A small image diffusion model, trained from scratch.
Model: 48-pixel images, arch uvit, norm layernorm, activation swiglu, patch size [6, 6], layers 10, width 192.
Rows from block 6 of a small image diffusion model, named by matrix and row number. Rows with one number belong to one neuron. Each number is 500 + 25 x the weight over its row's rms, rounded and kept within 0 to 999. All counts start at 0. Numbers have three digits each.
After each neuron's rows are labels from the 100 images, of 14848 (inputs lightly noised), where the neuron reaches its largest size: "lies over" is the class under the peak. Only what is clearly more common there than usual is listed. The data: Sentinel-2 satellite tiles (TerraMesh).
# gate: MLP gate (model.blocks.6.mlp.gate.weight, 384x192), inputs 0-95
# fc1: MLP up (model.blocks.6.mlp.fc1.weight, 384x192), inputs 0-95
# fc2: MLP down (model.blocks.6.mlp.fc2.weight, 192x384, transposed), outputs 0-95

gate.213:514530546499483515459455517488472511490485492508556508508508552467521480487514493496516477441509503571489480494488513515524498527495517502506544479543547492513487503485503549501433484509565497472474521491472464479506522511491491538474491524498470500492484495490518512465532480488546495508
fc1.213:510467508480485526494474532465512453537444531510489503489496473519506528490522552468495505464517521490496525496482564512529520450462511483523479492475529466531464481501514549538459486503535494528510522509486503517516516488533520490493483505457479484484512462534489475501542499501508484533
fc2.213:497516505495517475506509499479445546476532473476500474523540495504512502490527476502508524510494479500520516515504446479508517529522447504489493457531434530442501549482489437480503517500472509477509433458469508499475486502440490522505487489502521503482503557496499501474478539536480501475
lies over: water

gate.363:484472431520497478509463514489450499513516496488492472533467539496565513510522522507511476482521475441542501511501515507530491504486493474515433490465509494482440483513530500504505498488501537492488530481479466469478487493517542504496530501490465523487477494488466518479496466476481512515
fc1.363:524468525509418497483479450522512491522498489535478493501515484504498504484526516494512506504513505517498476547494507504505495547515443550491550491518562502508482506491524514526526438456469493517527475510475501459492500546507459499499509502478511541493513543493507505494522485536472466496
fc2.363:506524511519531502519507528502501493505456490492515534480483508497444493496494463464463529511495499509480512452479521496531518475478549514530499462508443476527539500508487523479507547537500489493465503490551516558476512453485498498509507501524491499488503482501520490510515512462525525477
lies over: water

gate.161:516518496474461488515514522508541456526502469503486513479517464489518476500478459453506525510536493516494575521506519462449530482539517514490498505528499508514472473504496518516474495465471525493470471489523515459504496495499529521506460493552543539473524488496506528518478452488503467487
fc1.161:496486497551509471470518501523487518539520469471514493517542503483477528482493537549474523453509543494515476491475457488513456522442472497505493504487465502520478552537484473478474521491535504522515497534492482498497525453524489491479505492485488486523453512535495479502508521549526548522
fc2.161:481527486527558545490514463486465537445506507514521500509459495507496534481498508495485488482476494520496461536511502535566510502501482490507481511474510461473542513446528490492528500548475488477542532484511503532486481527482473468509539514450474468518495498507485539465540533465482481496
lies over: bare ground

gate.143:506538490479508465522476461537448490487525480491486499475476488483485461494521485519519480476508516458526488470487488495532453509501513520502464507534527494510504488509520519502462461522476503500556486472492501511515460505513488540501505494515478478461512512521465494517521496495501460583
fc1.143:456537554484536465520497522486462498481548506519504551477526512546487520473498460502526472464518494474503487504484485494523510492488528542507526556469482504498475501506510482461494538502491521494525487523526465494523488519502455518507510509519477481444476493536480471525523457496532485539
fc2.143:515460524502436533481495455503509500517445482482467460495497503456501462485535480523502548527463519540491504524468501526493481513531450498465478483517532490485548481517492517536531468517497474499481513450482521511504508441475552484506460501483497522534523531500516476484454553549477528494
lies over: built area

gate.114:515489521526473483481497475496525540525519508476542506562523478509524507472492519547501489465505538540490491519485488511497507476488463497530481500470493514514497497575472486507515519509494531557504520523535478483457516461505477515416524506527485496536497489527477501496517525488493498505
fc1.114:486517489472535521520497517504471462472482491526454499438477526492488501531515482465508519540495467462496503475512507475488492511514533506482512500523513479482511492432526514500506497481505472444491475467465531514551478541496514485578482485491506510464511511483532496494481477518503496491
fc2.114:510483518517502486492525495499527511502520507489526510534520496504516504491503510534501507497502529518503478512487502509515499507480495500516502509510497525520506509523483501489511518509485516521502507534521484503507505470508480508472507509508502519569481470518484487497512517495504506499
lies over: rangeland; crops

gate.162:532521497474498510523468507533502501471450505512488486477494481415511491520468544520496520484497469472512540507491514500519510490488479498474477489477537448487470476452503466520512498506440531483514472469498526517536462543480481502523497502489526474466514518487487539520491502439458486521
fc1.162:475491510523477531506525480515503561476481533499498519506494481444484495550489461498512515508517509474488469444439520451487477523536521527463519523524471505489492461517509444510519482483508504442497499500503483527566469553498485442499500488525473475531503515525506518489529484487478483525
fc2.162:504468505483523538485491483501459500531568481492481531544451467533498477482514541521517478474500438543522541545494502534491487472481520490506444478480496491525529494521459517514484481483493494543530505498507492474490520502488532546468538516494505533474501490526506560530521493463494457507
lies over: water

gate.99:482468476507500511480455498520519528512482530517493509496479463507511513468526552532474500517507495486530542472491497524488512489515476503506473531496548486494439467461521526505475509495480484516551445486508512492500495523463506505489548498490442481491478494487528568529499461551493504509
fc1.99:511471506492535548476457495524489503484496487563453504467525498458507485494514506524486513513496507472478520450509530479483505536492475525537475513497513468508506446484527547559484508492526543491510500500507547475547506500536481474488520456482491456487492502494517568542511483520495491515
fc2.99:495543494491507468505536500508529513536495486468504490509476519514462502510498487492520490420517488540563467506490502503514522490484525511475502450498508493475520532501472496447515537507482484507505500482499474505471476525456520504542470517483519512498499495509475474470486519497493503486
lies over: clouds

gate.144:516524490527500489491513484536512492484521538476478542494515475425516477496471501455496540508524483506494503548514524520527500485508517552501509542500500503520540515497488489493453491544531526455571527527489461477491486450499501482461516517531489495500465499505504514506517505506519502491
fc1.144:499514529500483533499499533528512528495508490478488532494522498513459502482478518515482484459529528502500494465499497488532536501509488474484490519501488532496515476499506525498524480479489482496511523470525512508523496495554499479499552487501530523477524492460518461475525463535510521487
fc2.144:503477467507501457495510471474518473499521495524514466509474477491507497497505484498542551527477471499487520524530522486483456503521480509543489500508515478460502485490497481499456521539496527493475441513483480480481522491445496475512480498509521471536494488543483529496510491469496500541
lies over: water

gate.343:466499512533508496516498504503527500501515496510528501469520497481473475492461485484472492528529524471483486515499525489488458494530547511507526493498506515524500513509499557501502464542575465473489548545495497530507471444494467494452546532518493525520514466493516499486552546535518464514
fc1.343:511408491541520489516498497459501475533508502511490464490484515546489490499553533507524509521511485495480488479449489479475520509467522468495518551511493504511453453496510508514507542502481497527480460521479549510478476502545491503500497458482474462511493523497543518508470480517503521505
fc2.343:452539511488500497521494484527507479485495537490492483449504466500517489492487461466486495540508552510464520519528531479493460505525511550495526486462506501451514543519505520490501460514526458496518509525487534512513457452467519504464498512516502525487495487487458509466505500480475436476
lies over: water

gate.205:497500487481507496477506470503502489525544475511511512518497530531507452454455546460525487532484519457523529516510501468471467548493497549560475501477469514492497482503475499481524507515477490500480519476498473490524488501464464522531508434523484538509483495476486510475509493491480479493
fc1.205:517449491528493521523485513471514525509487521497520531504495482501505530510488484525482475472502517537477511508529495553510506480487472459487495540493528478583526503499525470510522475483513492516472501526502485481494521446545508491484553495479499486525515464544512481553484537493523529509
fc2.205:486511505505527497498508478504490465513499509501499496512532485531529494494491465509494493510524469538505522486471487474493497513478477512486522550457497534487493571501522495464476484533493540491480507506497491521500480519466511500533520483531511517466502549480469488488513468514467475540
lies over: snow or ice

gate.21:494480470499500498506478513483503500542447499495462506497493515464502474485489524492486497496513502483518532481510520470570531481471485475450490469491498468507465493491547495522501486494436534493549517493494503532487465503486502528514526491503510498485548496533448521527538492492471469519
fc1.21:492483471492508492526481526494474478525450476482502468503523504445507478522511512502448512511512524555479496530507506523509492520499484517474487506532537474504515528495502464536506499519523513502510474490513487498556493500516505520470486524491459496467480497529508512506495481517542532522
fc2.21:485478508481498520511561543499483458501521527482528508518558495468486483527515496501476492496499487537491516518509484492486504499499497496503488468537527515506477505516494501520532512541502487505533485476516517528511464489513504510498478516517478497492479528500541468497487458482527491513
lies over: water

gate.2:469498507531451472492484462487472474506506486498484521500459486497481520497542483481484507534457531487524480447475509491437500500489480537508464513509476490477512488490512489529493517520491504490457522498502484542518469499456482492506468471525526465443533462512520498558534518476505518517
fc1.2:448561512502509490492491506508522494471507469466506526528489473500522515501516463520476534488535483525476516509505467527485524536538453515488489529509444512476525477516502463496487494528528518495475487504535494469495510473490440510489515507518470472505494524495500525462476537447504487498
fc2.2:510493479448501532475510527531509508470491482525497494474522514479510473530501539503484514493505540493466494528542474460537475485542529456482514533501483500509487536528510494504509510466493510495524498510527496469499526503509514515480515555522485513550506505468466574477466490509507493426
lies over: crops

gate.170:501499496516508524508483484485467493480465480526464512480497513516561497486473526537503489476531500487515526444505547491504510518524488550512524442530511465509469517492519474539500509503496503512552488484525506485510517473506508437534529459492469497448520481532509520459499494482503511509
fc1.170:491506534498494495493496513466509485517486488494465579519504459444491483503502490475469539469521471505529514549501502474492513491459485469486486527475532497468517485477482524497503471450510497496444522483455510512558508549510515502533516512492531458540524542507513511559499518503489484489
fc2.170:483506475459498518492467484529492526514482500541515461476519546547495501498521513524480457529471515488502480487484490489467513538544511540506498457526481555512496501506512498497510514550464511498528492503535504504468512490497523510457451505511514529468462463505486527484489506530544502565
lies over: built area

gate.323:516488491474541521493494489472444536500515512490515458488519530520535502460530506488485488525503482505504497535521470504489492533517507489516552458489476523488497535485495475478511505515465513486469470515482467536501530542448501506501497486511468481511531536518487501445463507468529463524
fc1.323:479517568461497520505466485540463522478471518481519465496509492475486478497513493495501532518549542526506483534517487528491487529535476511489521503505461496476463535495499482520530449520519531458522495480460441486519502509463515504506486487532488466485523539523478547484502514484541440474
fc2.323:523506511493479526511509520512528497496486475498464554480534492504470508502498507514502475480497543490517470465465507506475537504482528499502477542502543458570522500525523507501515504459521508526529508519539518500487467479574529511498482534522446528472477484488514483547506521544479514437
lies over: crops

gate.69:481481453499488436500492480531501515535489509479494486493525515468486495513474567514487467473485455458459543499510513484494496482455464501496486490506506478476506499517495477504548549554503563485515462509469488454520480531477516460500468527495492513500507526524464481525502476496486481539
fc1.69:525512564468479484494512497491524477550501498488519467487525513503482542506424446472518480475437523488504538520521489491501486489512501522486457460520490520531517493504511479490536469511533501495443492499476496524515489495489537507509527502491481473477466545542491528539524462512495505530
fc2.69:525541560508498523450501517501482495479495485535503530496484452542472500510503472517465464470510497510538514524469507501543523502528510509498503493482504473484497476515561495519489472493500490485524534475503532533490519447481492495494535520476517558501531491472514474445487506479510497479
lies over: crops; water

gate.243:502455491488489480506507506506550512478479510510469442491468472456490509486486552542497492501499505461493497496494523483482563504489476475447465527491496477490487507484510459504526507511448518476555508479498490505507423503492492494510539452540492485481513511490442505527490521453434509520
fc1.243:470474508487477477469530541525500523532514521502527523498533455506446517515453524468480470488456483479442529505454511488531505501492519501526521470492541496488511487523505495487532528504496525501535483482482503495494522477473500481504458493427518492506482479515522452498453474528513497497
fc2.243:489507543509524483514512444502495498496556481486465508511463511522516491486495482529515530479504488463531463474515498524465465471503510473476488522494490471506493523495520456497468457471498522474503517520513489482507508520496490488520548481506519472502494509486486535484508508516480474505
lies over: water

gate.194:506503483500514506491495493523508523538465486506468504492498488476481508500515477483531463472513505491504518465486524460507481504445491493447480491500514483482534459515514475510519462569472497479487460475423517489466497508518495487512532482558463469480527505502475505528503500500470492491
fc1.194:514501488479520475575468492504515481414527516469533474523512499502486488539504472528468553503518486482485517475476485535446453503521498498516486532439513508489515477500451487523466521500504548504514488488521503457525501520498471479503490485499518506489536487463502528510454460518489495460
fc2.194:510544472501502476483513508511495511547492513476464525500483501500518531473488490467549465503510468496491502470477520509489472524444504464497516486504538501515495464512484460493497482545488494514469474505456499447463523522503517483494485474579459478511493510491480489544489485526486488486
lies over: water

gate.237:454491472474497520451516516492535487535503503512502533512491491462519501522493530524483454502482478485539504495526463519492482537498515523542500495524539481501524500503483520524442473475523457510466477488478515498482517500477499539521476461513510490507500534506456484546477480480459459537
fc1.237:507485440513527507503512523532499484450468502514455517454495508492527498498507505510518500501538435524513457476498523454491514487435524504518496507507534496512491483497507490466539560483504484491502471492507554516499491528531491511490476512522483525504509502502527459532516537476560532466
fc2.237:431470503483508536460506519519520496505510497509488507526493490487468523473507531492468496486476481452535500501520494524471507488542512503529490486536529440527489538483493492529464507498510468521492476499454486489506518503476485537499444429531538493524491530483462514535489473479477476566
lies over: snow or ice

gate.44:464527508505492540527502485514521476496533548492491542481455529505540525498523498474503527508501492504488544479513541510521538479549494482518459486471519461448550469502501474491544514479476463485531493504486509486502489493465500479507446530475504479481525481496507553478499541468455478497
fc1.44:541473482515512480504459499448484529468476522501539488532502466537485473473491499516522436487455482510499438551498493526513505502497488491515493495498516511504510507515485523500521505570511531516505540528539486521474479501525461494485556529523493523542471485502459493484539506481494495483
fc2.44:521476489472457476490491518502508490538458457489460464468535485496473470530496540531505519504514513472537498469471499477464492518448506519482540506517513538529459517491472516492474486469518534524468480516503512505534522512539502528476505481523494543510506523503493467546446474512534521504
lies over: clouds

gate.38:522514552479495532498502499509472500508489487481519458542474510487501503523521513504480497487494493528484541456488500481481513505529487526490461498498507509476442495536508454531492489473462515511490515463504545493489512565501485523506469470518492484440495502462468517487491520482458476458
fc1.38:487477523472500555470433517446511513475465489529472509477479498480503538496489476511473497506464519479470476491501531552519506503535494483434464527511465482540541500470511485513480487475498513487516448491473504530530529504455513492536538477490534492520495516515487536531470508493489532516
fc2.38:464519500479468538510514484533490451483531473505511508544524519497492470508492474508505491503530481509542518486507490457453510486493474510533508472495496519466447504549509518497498490504494493483514524500500510490498479560509514525487464486527516462442493519456488470501490498457476453487
lies over: clouds

gate.381:512535535493481470485517457478507507495496499514506555512502508481471527472487528508445467498476500467527517510505489511479490505563497448460475490493471504471498499499466511480505482531510472521523499489497493528518511489562496521530493525529527492455504492437511517531493463550501474512
fc1.381:485492517519509514512486509483534499545500496506521545516511506493519514488456524511534475457502516515450471507520469554511513492488469500490462534510509523557492516523493506472494515504523530532476527540527487486483516465492492500484511489519484520536472509535488509525507543468529540475
fc2.381:449514473490531541511487526482469491529483488467490453508531493495511458547476466515566519518522502525471479472508475482498507532487511548545466502508509518550504520520543493492508477473477508488543496501492495492438483511465488471517538489489473515493513493512485481461517543497464510482
lies over: built area

gate.370:520505524476529490528502531478510538515506440515455527512556473474489490497528476512490511477496510471493517513499530487507543470462514490492478496510472504496492489480517484483501484484497495508488514496482500490502516490479498436496480455520488465502508544488505510521518526494503488520
fc1.370:495518487519511483520486478478488502528456451513451498502516497470503496446509517470518490517516524498505510496494502498586534476458483474449508456525502515488478521476516505492461444460444517493520505499505493499495469505483549513495504519458553485503533486546493509538555515495496489530
fc2.370:502488559500519480526481527486483547493523453482477527506538511491467513510512476481481525503505503487511500536490518495478504443479545493513488513526456505506513469489506471478495529490483495493470544505484493469508508486474541463503471477505468474489512506467526502499546506516524478483
lies over: crops

gate.131:454477518494490494506534514511501522535505489497519507514502508508478455516485498474516484485497496496527512498517503526509552507510473487439549546469494478529519468494510506499532495491466462512514503501514495524488466524488485486502528509461512512502466481467511522553421535452514518526
fc1.131:514493474491516498513513516517524476509474528505542488514477470456476498471513500439519539473465535515504494514499517536485544515507482487440512521454463450528474474508542486547467497449513482501512489476520509497483466532482466529467519486503513513475509521485499505516514529510481508494
fc2.131:492507504511485491516457495488510472489490529509480489470494514520536520498509491526479510543500505477462461478475509490502482518521565509515488476491512516484488503533501497500524506472543508517474473516490523474495519463523521523506486497504447504509537497520522489438542496548495499506
lies over: trees

gate.78:520479504483500492535466536512507503549470478504494534487448501488518451526505537493529482486544494526431477515541500530512488504503498547468474529490485511534539535499503486507492536509503498502450473511506521561465523502481449463493517472515438534503490461526507506489513494499528509496
fc1.78:481537542509495494481553488456495532527526527445547470506559507554476514452478471514465489505464498509530540492469488471492486526544508477505549510494510523457472526513510495490481487499461468530514505511516499451491491496499516538521496506459506512506488531487460482456506492516457496497
fc2.78:506472522489499516506465545483509504502431522502490498464468511497498481491538494491502480481508486508454474505501517507493495514506503525441504535470505522535531499496503504478503528483540491480477480515490542530513515517510479459466482480545481517535514492499485491518495459488546517544
lies over: trees

gate.246:517536511514507513458509541544540435507507486496497554506507503463533523491473534522509529513525505475492490501492531490512471460490526494546510490557513524515501530516483500532484551451562512463515481531491500496515509495479512491458485532461484511507434485510498547510489515476545520490
fc1.246:507524531493521525468521517522536441521510503467491538510487517460510484521450529522504524510486469480519472501506507549476518549472479503516527515512509546500489507495517466513460532441512510493454541500502528460483524492454478528495487483501504467487473531502529505509454499474499472508
fc2.246:533488506503517469508482490488462539486492511514541456529524488532502482488540491484492483483535524513529533516520491445520529461503485504523486483473500466497519514505539511491529481571461488512529507504478479557493487543525539468578505503486515485517537502512466486459523513512509516479
lies over: water

gate.309:469496490476459491497485505488506524496497473511489467522446490513505507495503469476487482509495496506504525496478528487490500503537483513527505468454474464502512468474488523498470474502525511506528511506526477523552510527543494544516484523464513463508496519506510499535474448534500410558
fc1.309:514511460461463502494507490528497490491506534484496506509505494481465469534514504468479523502467488502565499525475498509483476500517516527521516440462492530435536512512520495474502502498476438471550480484476517518477500528502500472493469512523517481509508509450490535473521463532448490508
fc2.309:511480481512522419491480510495498478496506482530509473520440466525513519481508502436507510509493508465468465504496538462503511448492472499510490474493483497483498482484462499512480487521521520512469505495514460506552511492530513519478506508508523468514513523515531456495511445488565509515
lies over: snow or ice

gate.183:512533507475493524482474472502477512500520435517453534494498464475472466458479452545532480500499472468512490464495528446507511509510455462456464487504501514494492477491509493535480514487518517507526479503523482480517456530479492510523506474554492488474536516508482519516502521530503539555
fc1.183:518499489534486472533503547507519485479501490515473502503486508498530525532506520473484520482479517526513475486523477549520495501475492551483472528502502481479494559518540511501563506499490464490490516478477477501514544477515500509498459525467495404489488523503484537502516493433486470481
fc2.183:482484532484465510498477459503470513499512503485493512507478464518450483479481461471517493549515475526492514516514513482500496476514453454526475501500474496513540484502492494484441512483519522510511516517501535477515473524441503529494541470522514523514531492529491564494473528529508524538
lies over: built area

gate.233:522519490512501461503475501442495492510471512476544539534481450500494505520478523499496509438503508542524484530458492489522509423484477489490537493510490455473477475521451491492473533527517505532534500499504489528496556520508483489533491495496509477499521509475544531488535508476454519470
fc1.233:505481540481542485479520533488485562504508526501482526508446509511541491464492521531489528471527472521531537441488491521514504514505492426564504501571495505505523489499498523485533541514509460493509479473478465503505530504474510474511538502492491512503487457522531530539519476514496489463
fc2.233:516502456519471480512489514511471448485499463497491482503569489498486522528511477482529450548453513502477478528506504489484490497501525532430491503451502495479505523486499467547472458480485541512527519520552544503488470504572508500492486510501504470504522546490453469471476539467520544517
lies over: clouds

gate.77:503495498482460514573468499530511507508483469476458481505494493487514510474522485512516491496506521436493505470541527461506483530490501502516482481511503498493491528465499484501514466518480508492513497466492561497480455521469482529522521504464490478447533533512489506504519555465513501487
fc1.77:505497514494525492549494509497498523486506467492473501477478494510494500449508475520522524528498527463488496455526525458499493524466517478505525482527514481519505549463453514477493484473509482498517471496505519480471483528473510491511512482469475466468606524519524492504506539480503531510
fc2.77:491525493552496508455517526466476492488501507529525520485510481489485510563474531530482531515514468524521505532490513517487483459502491513465502522479523475484492510523512510503486512487490514489500528545507446516531511495521495479525478442537493507514485507495487511509493448512491477499
lies over: built area

gate.23:526481487545493478492452475497498511521467506499523475510544488475488528489539482507476468511501462475505505476516526508527525498508499492487489526433474510497479469504506515520481523512489529486528468546547501507518488474537526495499514445489483446492515477482523508502522487472495495519
fc1.23:490514499514513477497500493494472453537465482497480491493516504487473486441455527467493518511525522498498529496479469471551520469440510476479505452528498479486482518499518514500488466502445512512511507481516496544465507538488536522499511530461553511506514475540479500521522495497499517517
fc2.23:479496495554481454451486537538497502475504507473521510491509505480472509491515455474486473538472473539496511479504540497525540500500484544494472501467444485471491513510489512507476533483519454500512485493536527547512529486517533475513526499541453508537521508488510487504548510515483493509
lies over: crops

gate.32:511509529494468514513462503514492512465471542486497462515432511462526481539527534505505494501482502496504517480508500525506523487501477536487530496473479507503501477533514456522489498490508524439500489451483522512506495523500483548472508529513541477496524513480521520504464517477480485525
fc1.32:497521554537514488505498504514488517501475534524510483549444512495511505523529509542516476471476515534490514493510514494519540482504483533522537512484500477523474466559519480540490493511496507459501534449502511514492469515504502494466522535526467472485530522489501478500508513499474492507
fc2.32:483489486516512496500557501500522515539514489484536526468565475555492502468476505490500490510526508519498491530489474517498472494507490493510499499513527521505491536427488525511500500518469510540493500566518492480481513488510518496555471472507509524531488500528494496505515510517521501507
lies over: bare ground; water