{
  "train_examples": 36250,
  "activation": "swiglu",
  "layers": 10,
  "weight_decay": 0.1
}
Rows from block 3 of a small image diffusion model, named by matrix and row number. Rows with one number belong to one neuron. Each number is 128 + 32 x the weight over its row's rms, rounded and kept within 0 to 255. All counts start at 0. Numbers have three digits each. After the name is the row's rms in percent of the matrix's.
After each neuron's rows are labels from the 100 images, of 14848 (inputs lightly noised), where the neuron reaches its largest size: "top examples" is what is common among them; "peak on" is the class under the peak. Only what is clearly more common there than usual is listed. The data: Sentinel-2 satellite tiles (TerraMesh). In brackets: how many of the 100, against the usual share in percent.
# gate: MLP gate (model.blocks.3.mlp.gate.weight, 384x192), inputs 48-95
# fc1: MLP up (model.blocks.3.mlp.fc1.weight, 384x192), inputs 48-95
# fc2: MLP down (model.blocks.3.mlp.fc2.weight, 192x384, transposed), outputs 48-95

gate.4 099:113135133133150159118208155169109133129148116122105178147099112147090072132146151137136150061116113202147102172102112138126161098199166127101084
fc1.4 085:072082180154175127108136175131066127113160123127145168129144146106101136058098139175109125113039161123115174181092111143180110127094162130174124
fc2.4 100:086070145168168114133094138106091095144149112137174150150158159182093195129116116173181040119137139157084074166081143116154117129139134125100114
top examples: crops (68 vs 38.8); main land cover: crops (53 vs 20.2)
peak on: crops (49 vs 17.5)

gate.155 119:240127129149111135166160120163125040193128104153131106076133102154178105141101097139145109142133086098146150168103130110140146158168163107156117
fc1.155 108:194111154157101096209120125148064056182177117144119081103148093149174056152136085109145101122124116105153148143098117140157122125102153141158131
fc2.155 098:110150105087167157137111119104118174083108117112160125191107181131120131159140147096105135134133194143155163063171039118095132124059140123106126
top examples: snow or ice (61 vs 20.6); main land cover: snow or ice (48 vs 14.6); main land cover: water (39 vs 11.2)
peak on: water (40 vs 10.8); snow or ice (39 vs 14)

gate.21 064:137105141136106138141137167135118129156158162155143137103151134148133137148098116125162144102159164118095114186126130107165113151104152145143156
fc1.21 107:112135178168152094152098107131118121175107173156152090124171152133170174057121191129077064162159139164107141117136088163123141089137080119163150
fc2.21 089:110089121102141062138124111080141141136112098147123153039113127165104127155132144132152104143093127151087137132161110102122123113107143141107181
top examples: snow or ice (55 vs 20.6); clouds (45 vs 15.4); main land cover: snow or ice (37 vs 14.6)
peak on: trees (45 vs 20.1)

gate.319 122:118135176142131116156110160159158129196110113110106130119059138114153138110093129164137150118132133084112148153096116107138098135106134090101113
fc1.319 100:055155162109138166102168091161034153169077107150129100130156148122065117080165144092133145099108119170142146145141134057154081071108143132137149
fc2.319 093:146149144126106197121156169108183129090147114113163154133138152179131115096098099139108134106116157066189138130098133073120172088135067084128136
top examples: crops (75 vs 38.8); built area (69 vs 37.5); main land cover: crops (55 vs 20.2)
peak on: crops (51 vs 17.5)

gate.200 114:079134132116136153153154140141064142143054124107119102109096187083083165117142147084107098102115118125074123150054137129136107114150130117181136
fc1.200 107:101104113113147199099099167165130136147060116183100161148101127150097112091184121124147147185192173101150145136143111123197140159126134151117185
fc2.200 102:084166139141139076099117159125189142137129090126145150132108130125163071139144132130105165114114209101180129122115079062118113198138118147050047
top examples: crops (70 vs 38.8); built area (63 vs 37.5); main land cover: crops (55 vs 20.2)
peak on: crops (48 vs 17.5)

gate.273 078:168131174157119096143109158157073108131137156151165086095155131134097146135152146191094114107166118126087074139133067122126138090075177113145117
fc1.273 090:170145110086172160121205089131125157133164086116109140160107125120140086176143092098117160143099176128157119082091177070127079142148167128068114
fc2.273 097:138129204111179110099108161107075110142111115144143136116167169149152221179126191192147115113158211093144109117163114102122103110079174134092168
top examples: snow or ice (55 vs 20.6); clouds (45 vs 15.4); main land cover: snow or ice (33 vs 14.6)
peak on: snow or ice (44 vs 14); clouds (42 vs 2.7)

gate.318 081:118129149141112126130106117122175114164119128149119111157146175144112148101127156126117139133117150152143117125100130127127152129134109103129142
fc1.318 090:140135101129137109093142155109143122100154130090109172124125097111138082203121111109170144082153094142106148109144131129151117160120100135124158
fc2.318 099:107118119103128144173110122136205104138208149131135152112093118124136114115119108149136112143122107114126116113110108111124163106120171134127122
top examples: clouds (53 vs 15.4)
peak on: trees (44 vs 20.1)

gate.54 094:134169126144138105156122088101132109203087138141083079151168104074159106140125119080119152114115124104148125078121130156110151112157142112131146
fc1.54 089:129148132114145128150147054108077141139099138101157121140134161111093154037146117099042107168105134143130163062078147082063142153232106122125090
fc2.54 082:109066136139176136124130191163134128123177136136160147154135155145121148127092174142171148122153186117121096156118092127093101152118132139135147
top examples: snow or ice (96 vs 20.6); main land cover: snow or ice (77 vs 14.6)
peak on: snow or ice (66 vs 14)

gate.353 097:146204112139156127106162093115142197140089141139121123127115086101088101085172124098057095194108133180142125065100153143114149165207128142154163
fc1.353 079:082126127126156145069099113103079083101121144153152154179120150166105173128120129133170124148161190122138162115114136135108147121134160098142125
fc2.353 077:149157208136147102112188093107086067133111127139086166114094155067119169104086085152112114103082144122105102151112111133142104142121138146109176
top examples: clouds (61 vs 15.4); main land cover: trees (45 vs 19.5)
peak on: clouds (60 vs 2.7)

gate.376 080:160154134099105135144090126185130132115112140142161109097113126160123122140133123119152110102164064134148129122164134131055118098089101082053089
fc1.376 078:150095113107115091087114099121129105194112139116170182135101114162089141054147093095119130151202097160087136054091135120127114152123119114152078
fc2.376 095:141171110098147165095123107139196142178118058159088125178161101100152198125136096151066158150109132098131131088160143105115119146128094146130096
top examples: clouds (72 vs 15.4); main land cover: trees (45 vs 19.5)
peak on: clouds (69 vs 2.7)

gate.3 112:074172138120145161158163146200090123179093100128106114108073129089102136109098124111113150080098155119082110173110119117156088145113118098138097
fc1.3 084:114151099121106166157157080125070160200034065181120080192058160143104107181089093092088147128140152185126097129111169113168108164131149081145163
fc2.3 097:097156169143168096114129116128134125122120125132137139105182149165074119207154195160162080102116154111205102117059095085137128126167158157072050
top examples: crops (84 vs 38.8); main land cover: crops (73 vs 20.2); built area (72 vs 37.5)
peak on: crops (66 vs 17.5)

gate.301 122:082183158186140117149199108153122134195099141207053117142066138077111112130044123138109157133093154171147160119105131177133125096146094111137082
fc1.301 111:109155152124144134095112148110119154132159129054136130104136083150084133093197129120119106132109104114113168147107129101094114130120147120131118
fc2.301 106:112124114159113151124159120142180152190133118218080107153070089144156143106091114168102164142145140187109178127136202150141164097173162069165163
top examples: snow or ice (73 vs 20.6); main land cover: snow or ice (50 vs 14.6)
peak on: snow or ice (43 vs 14)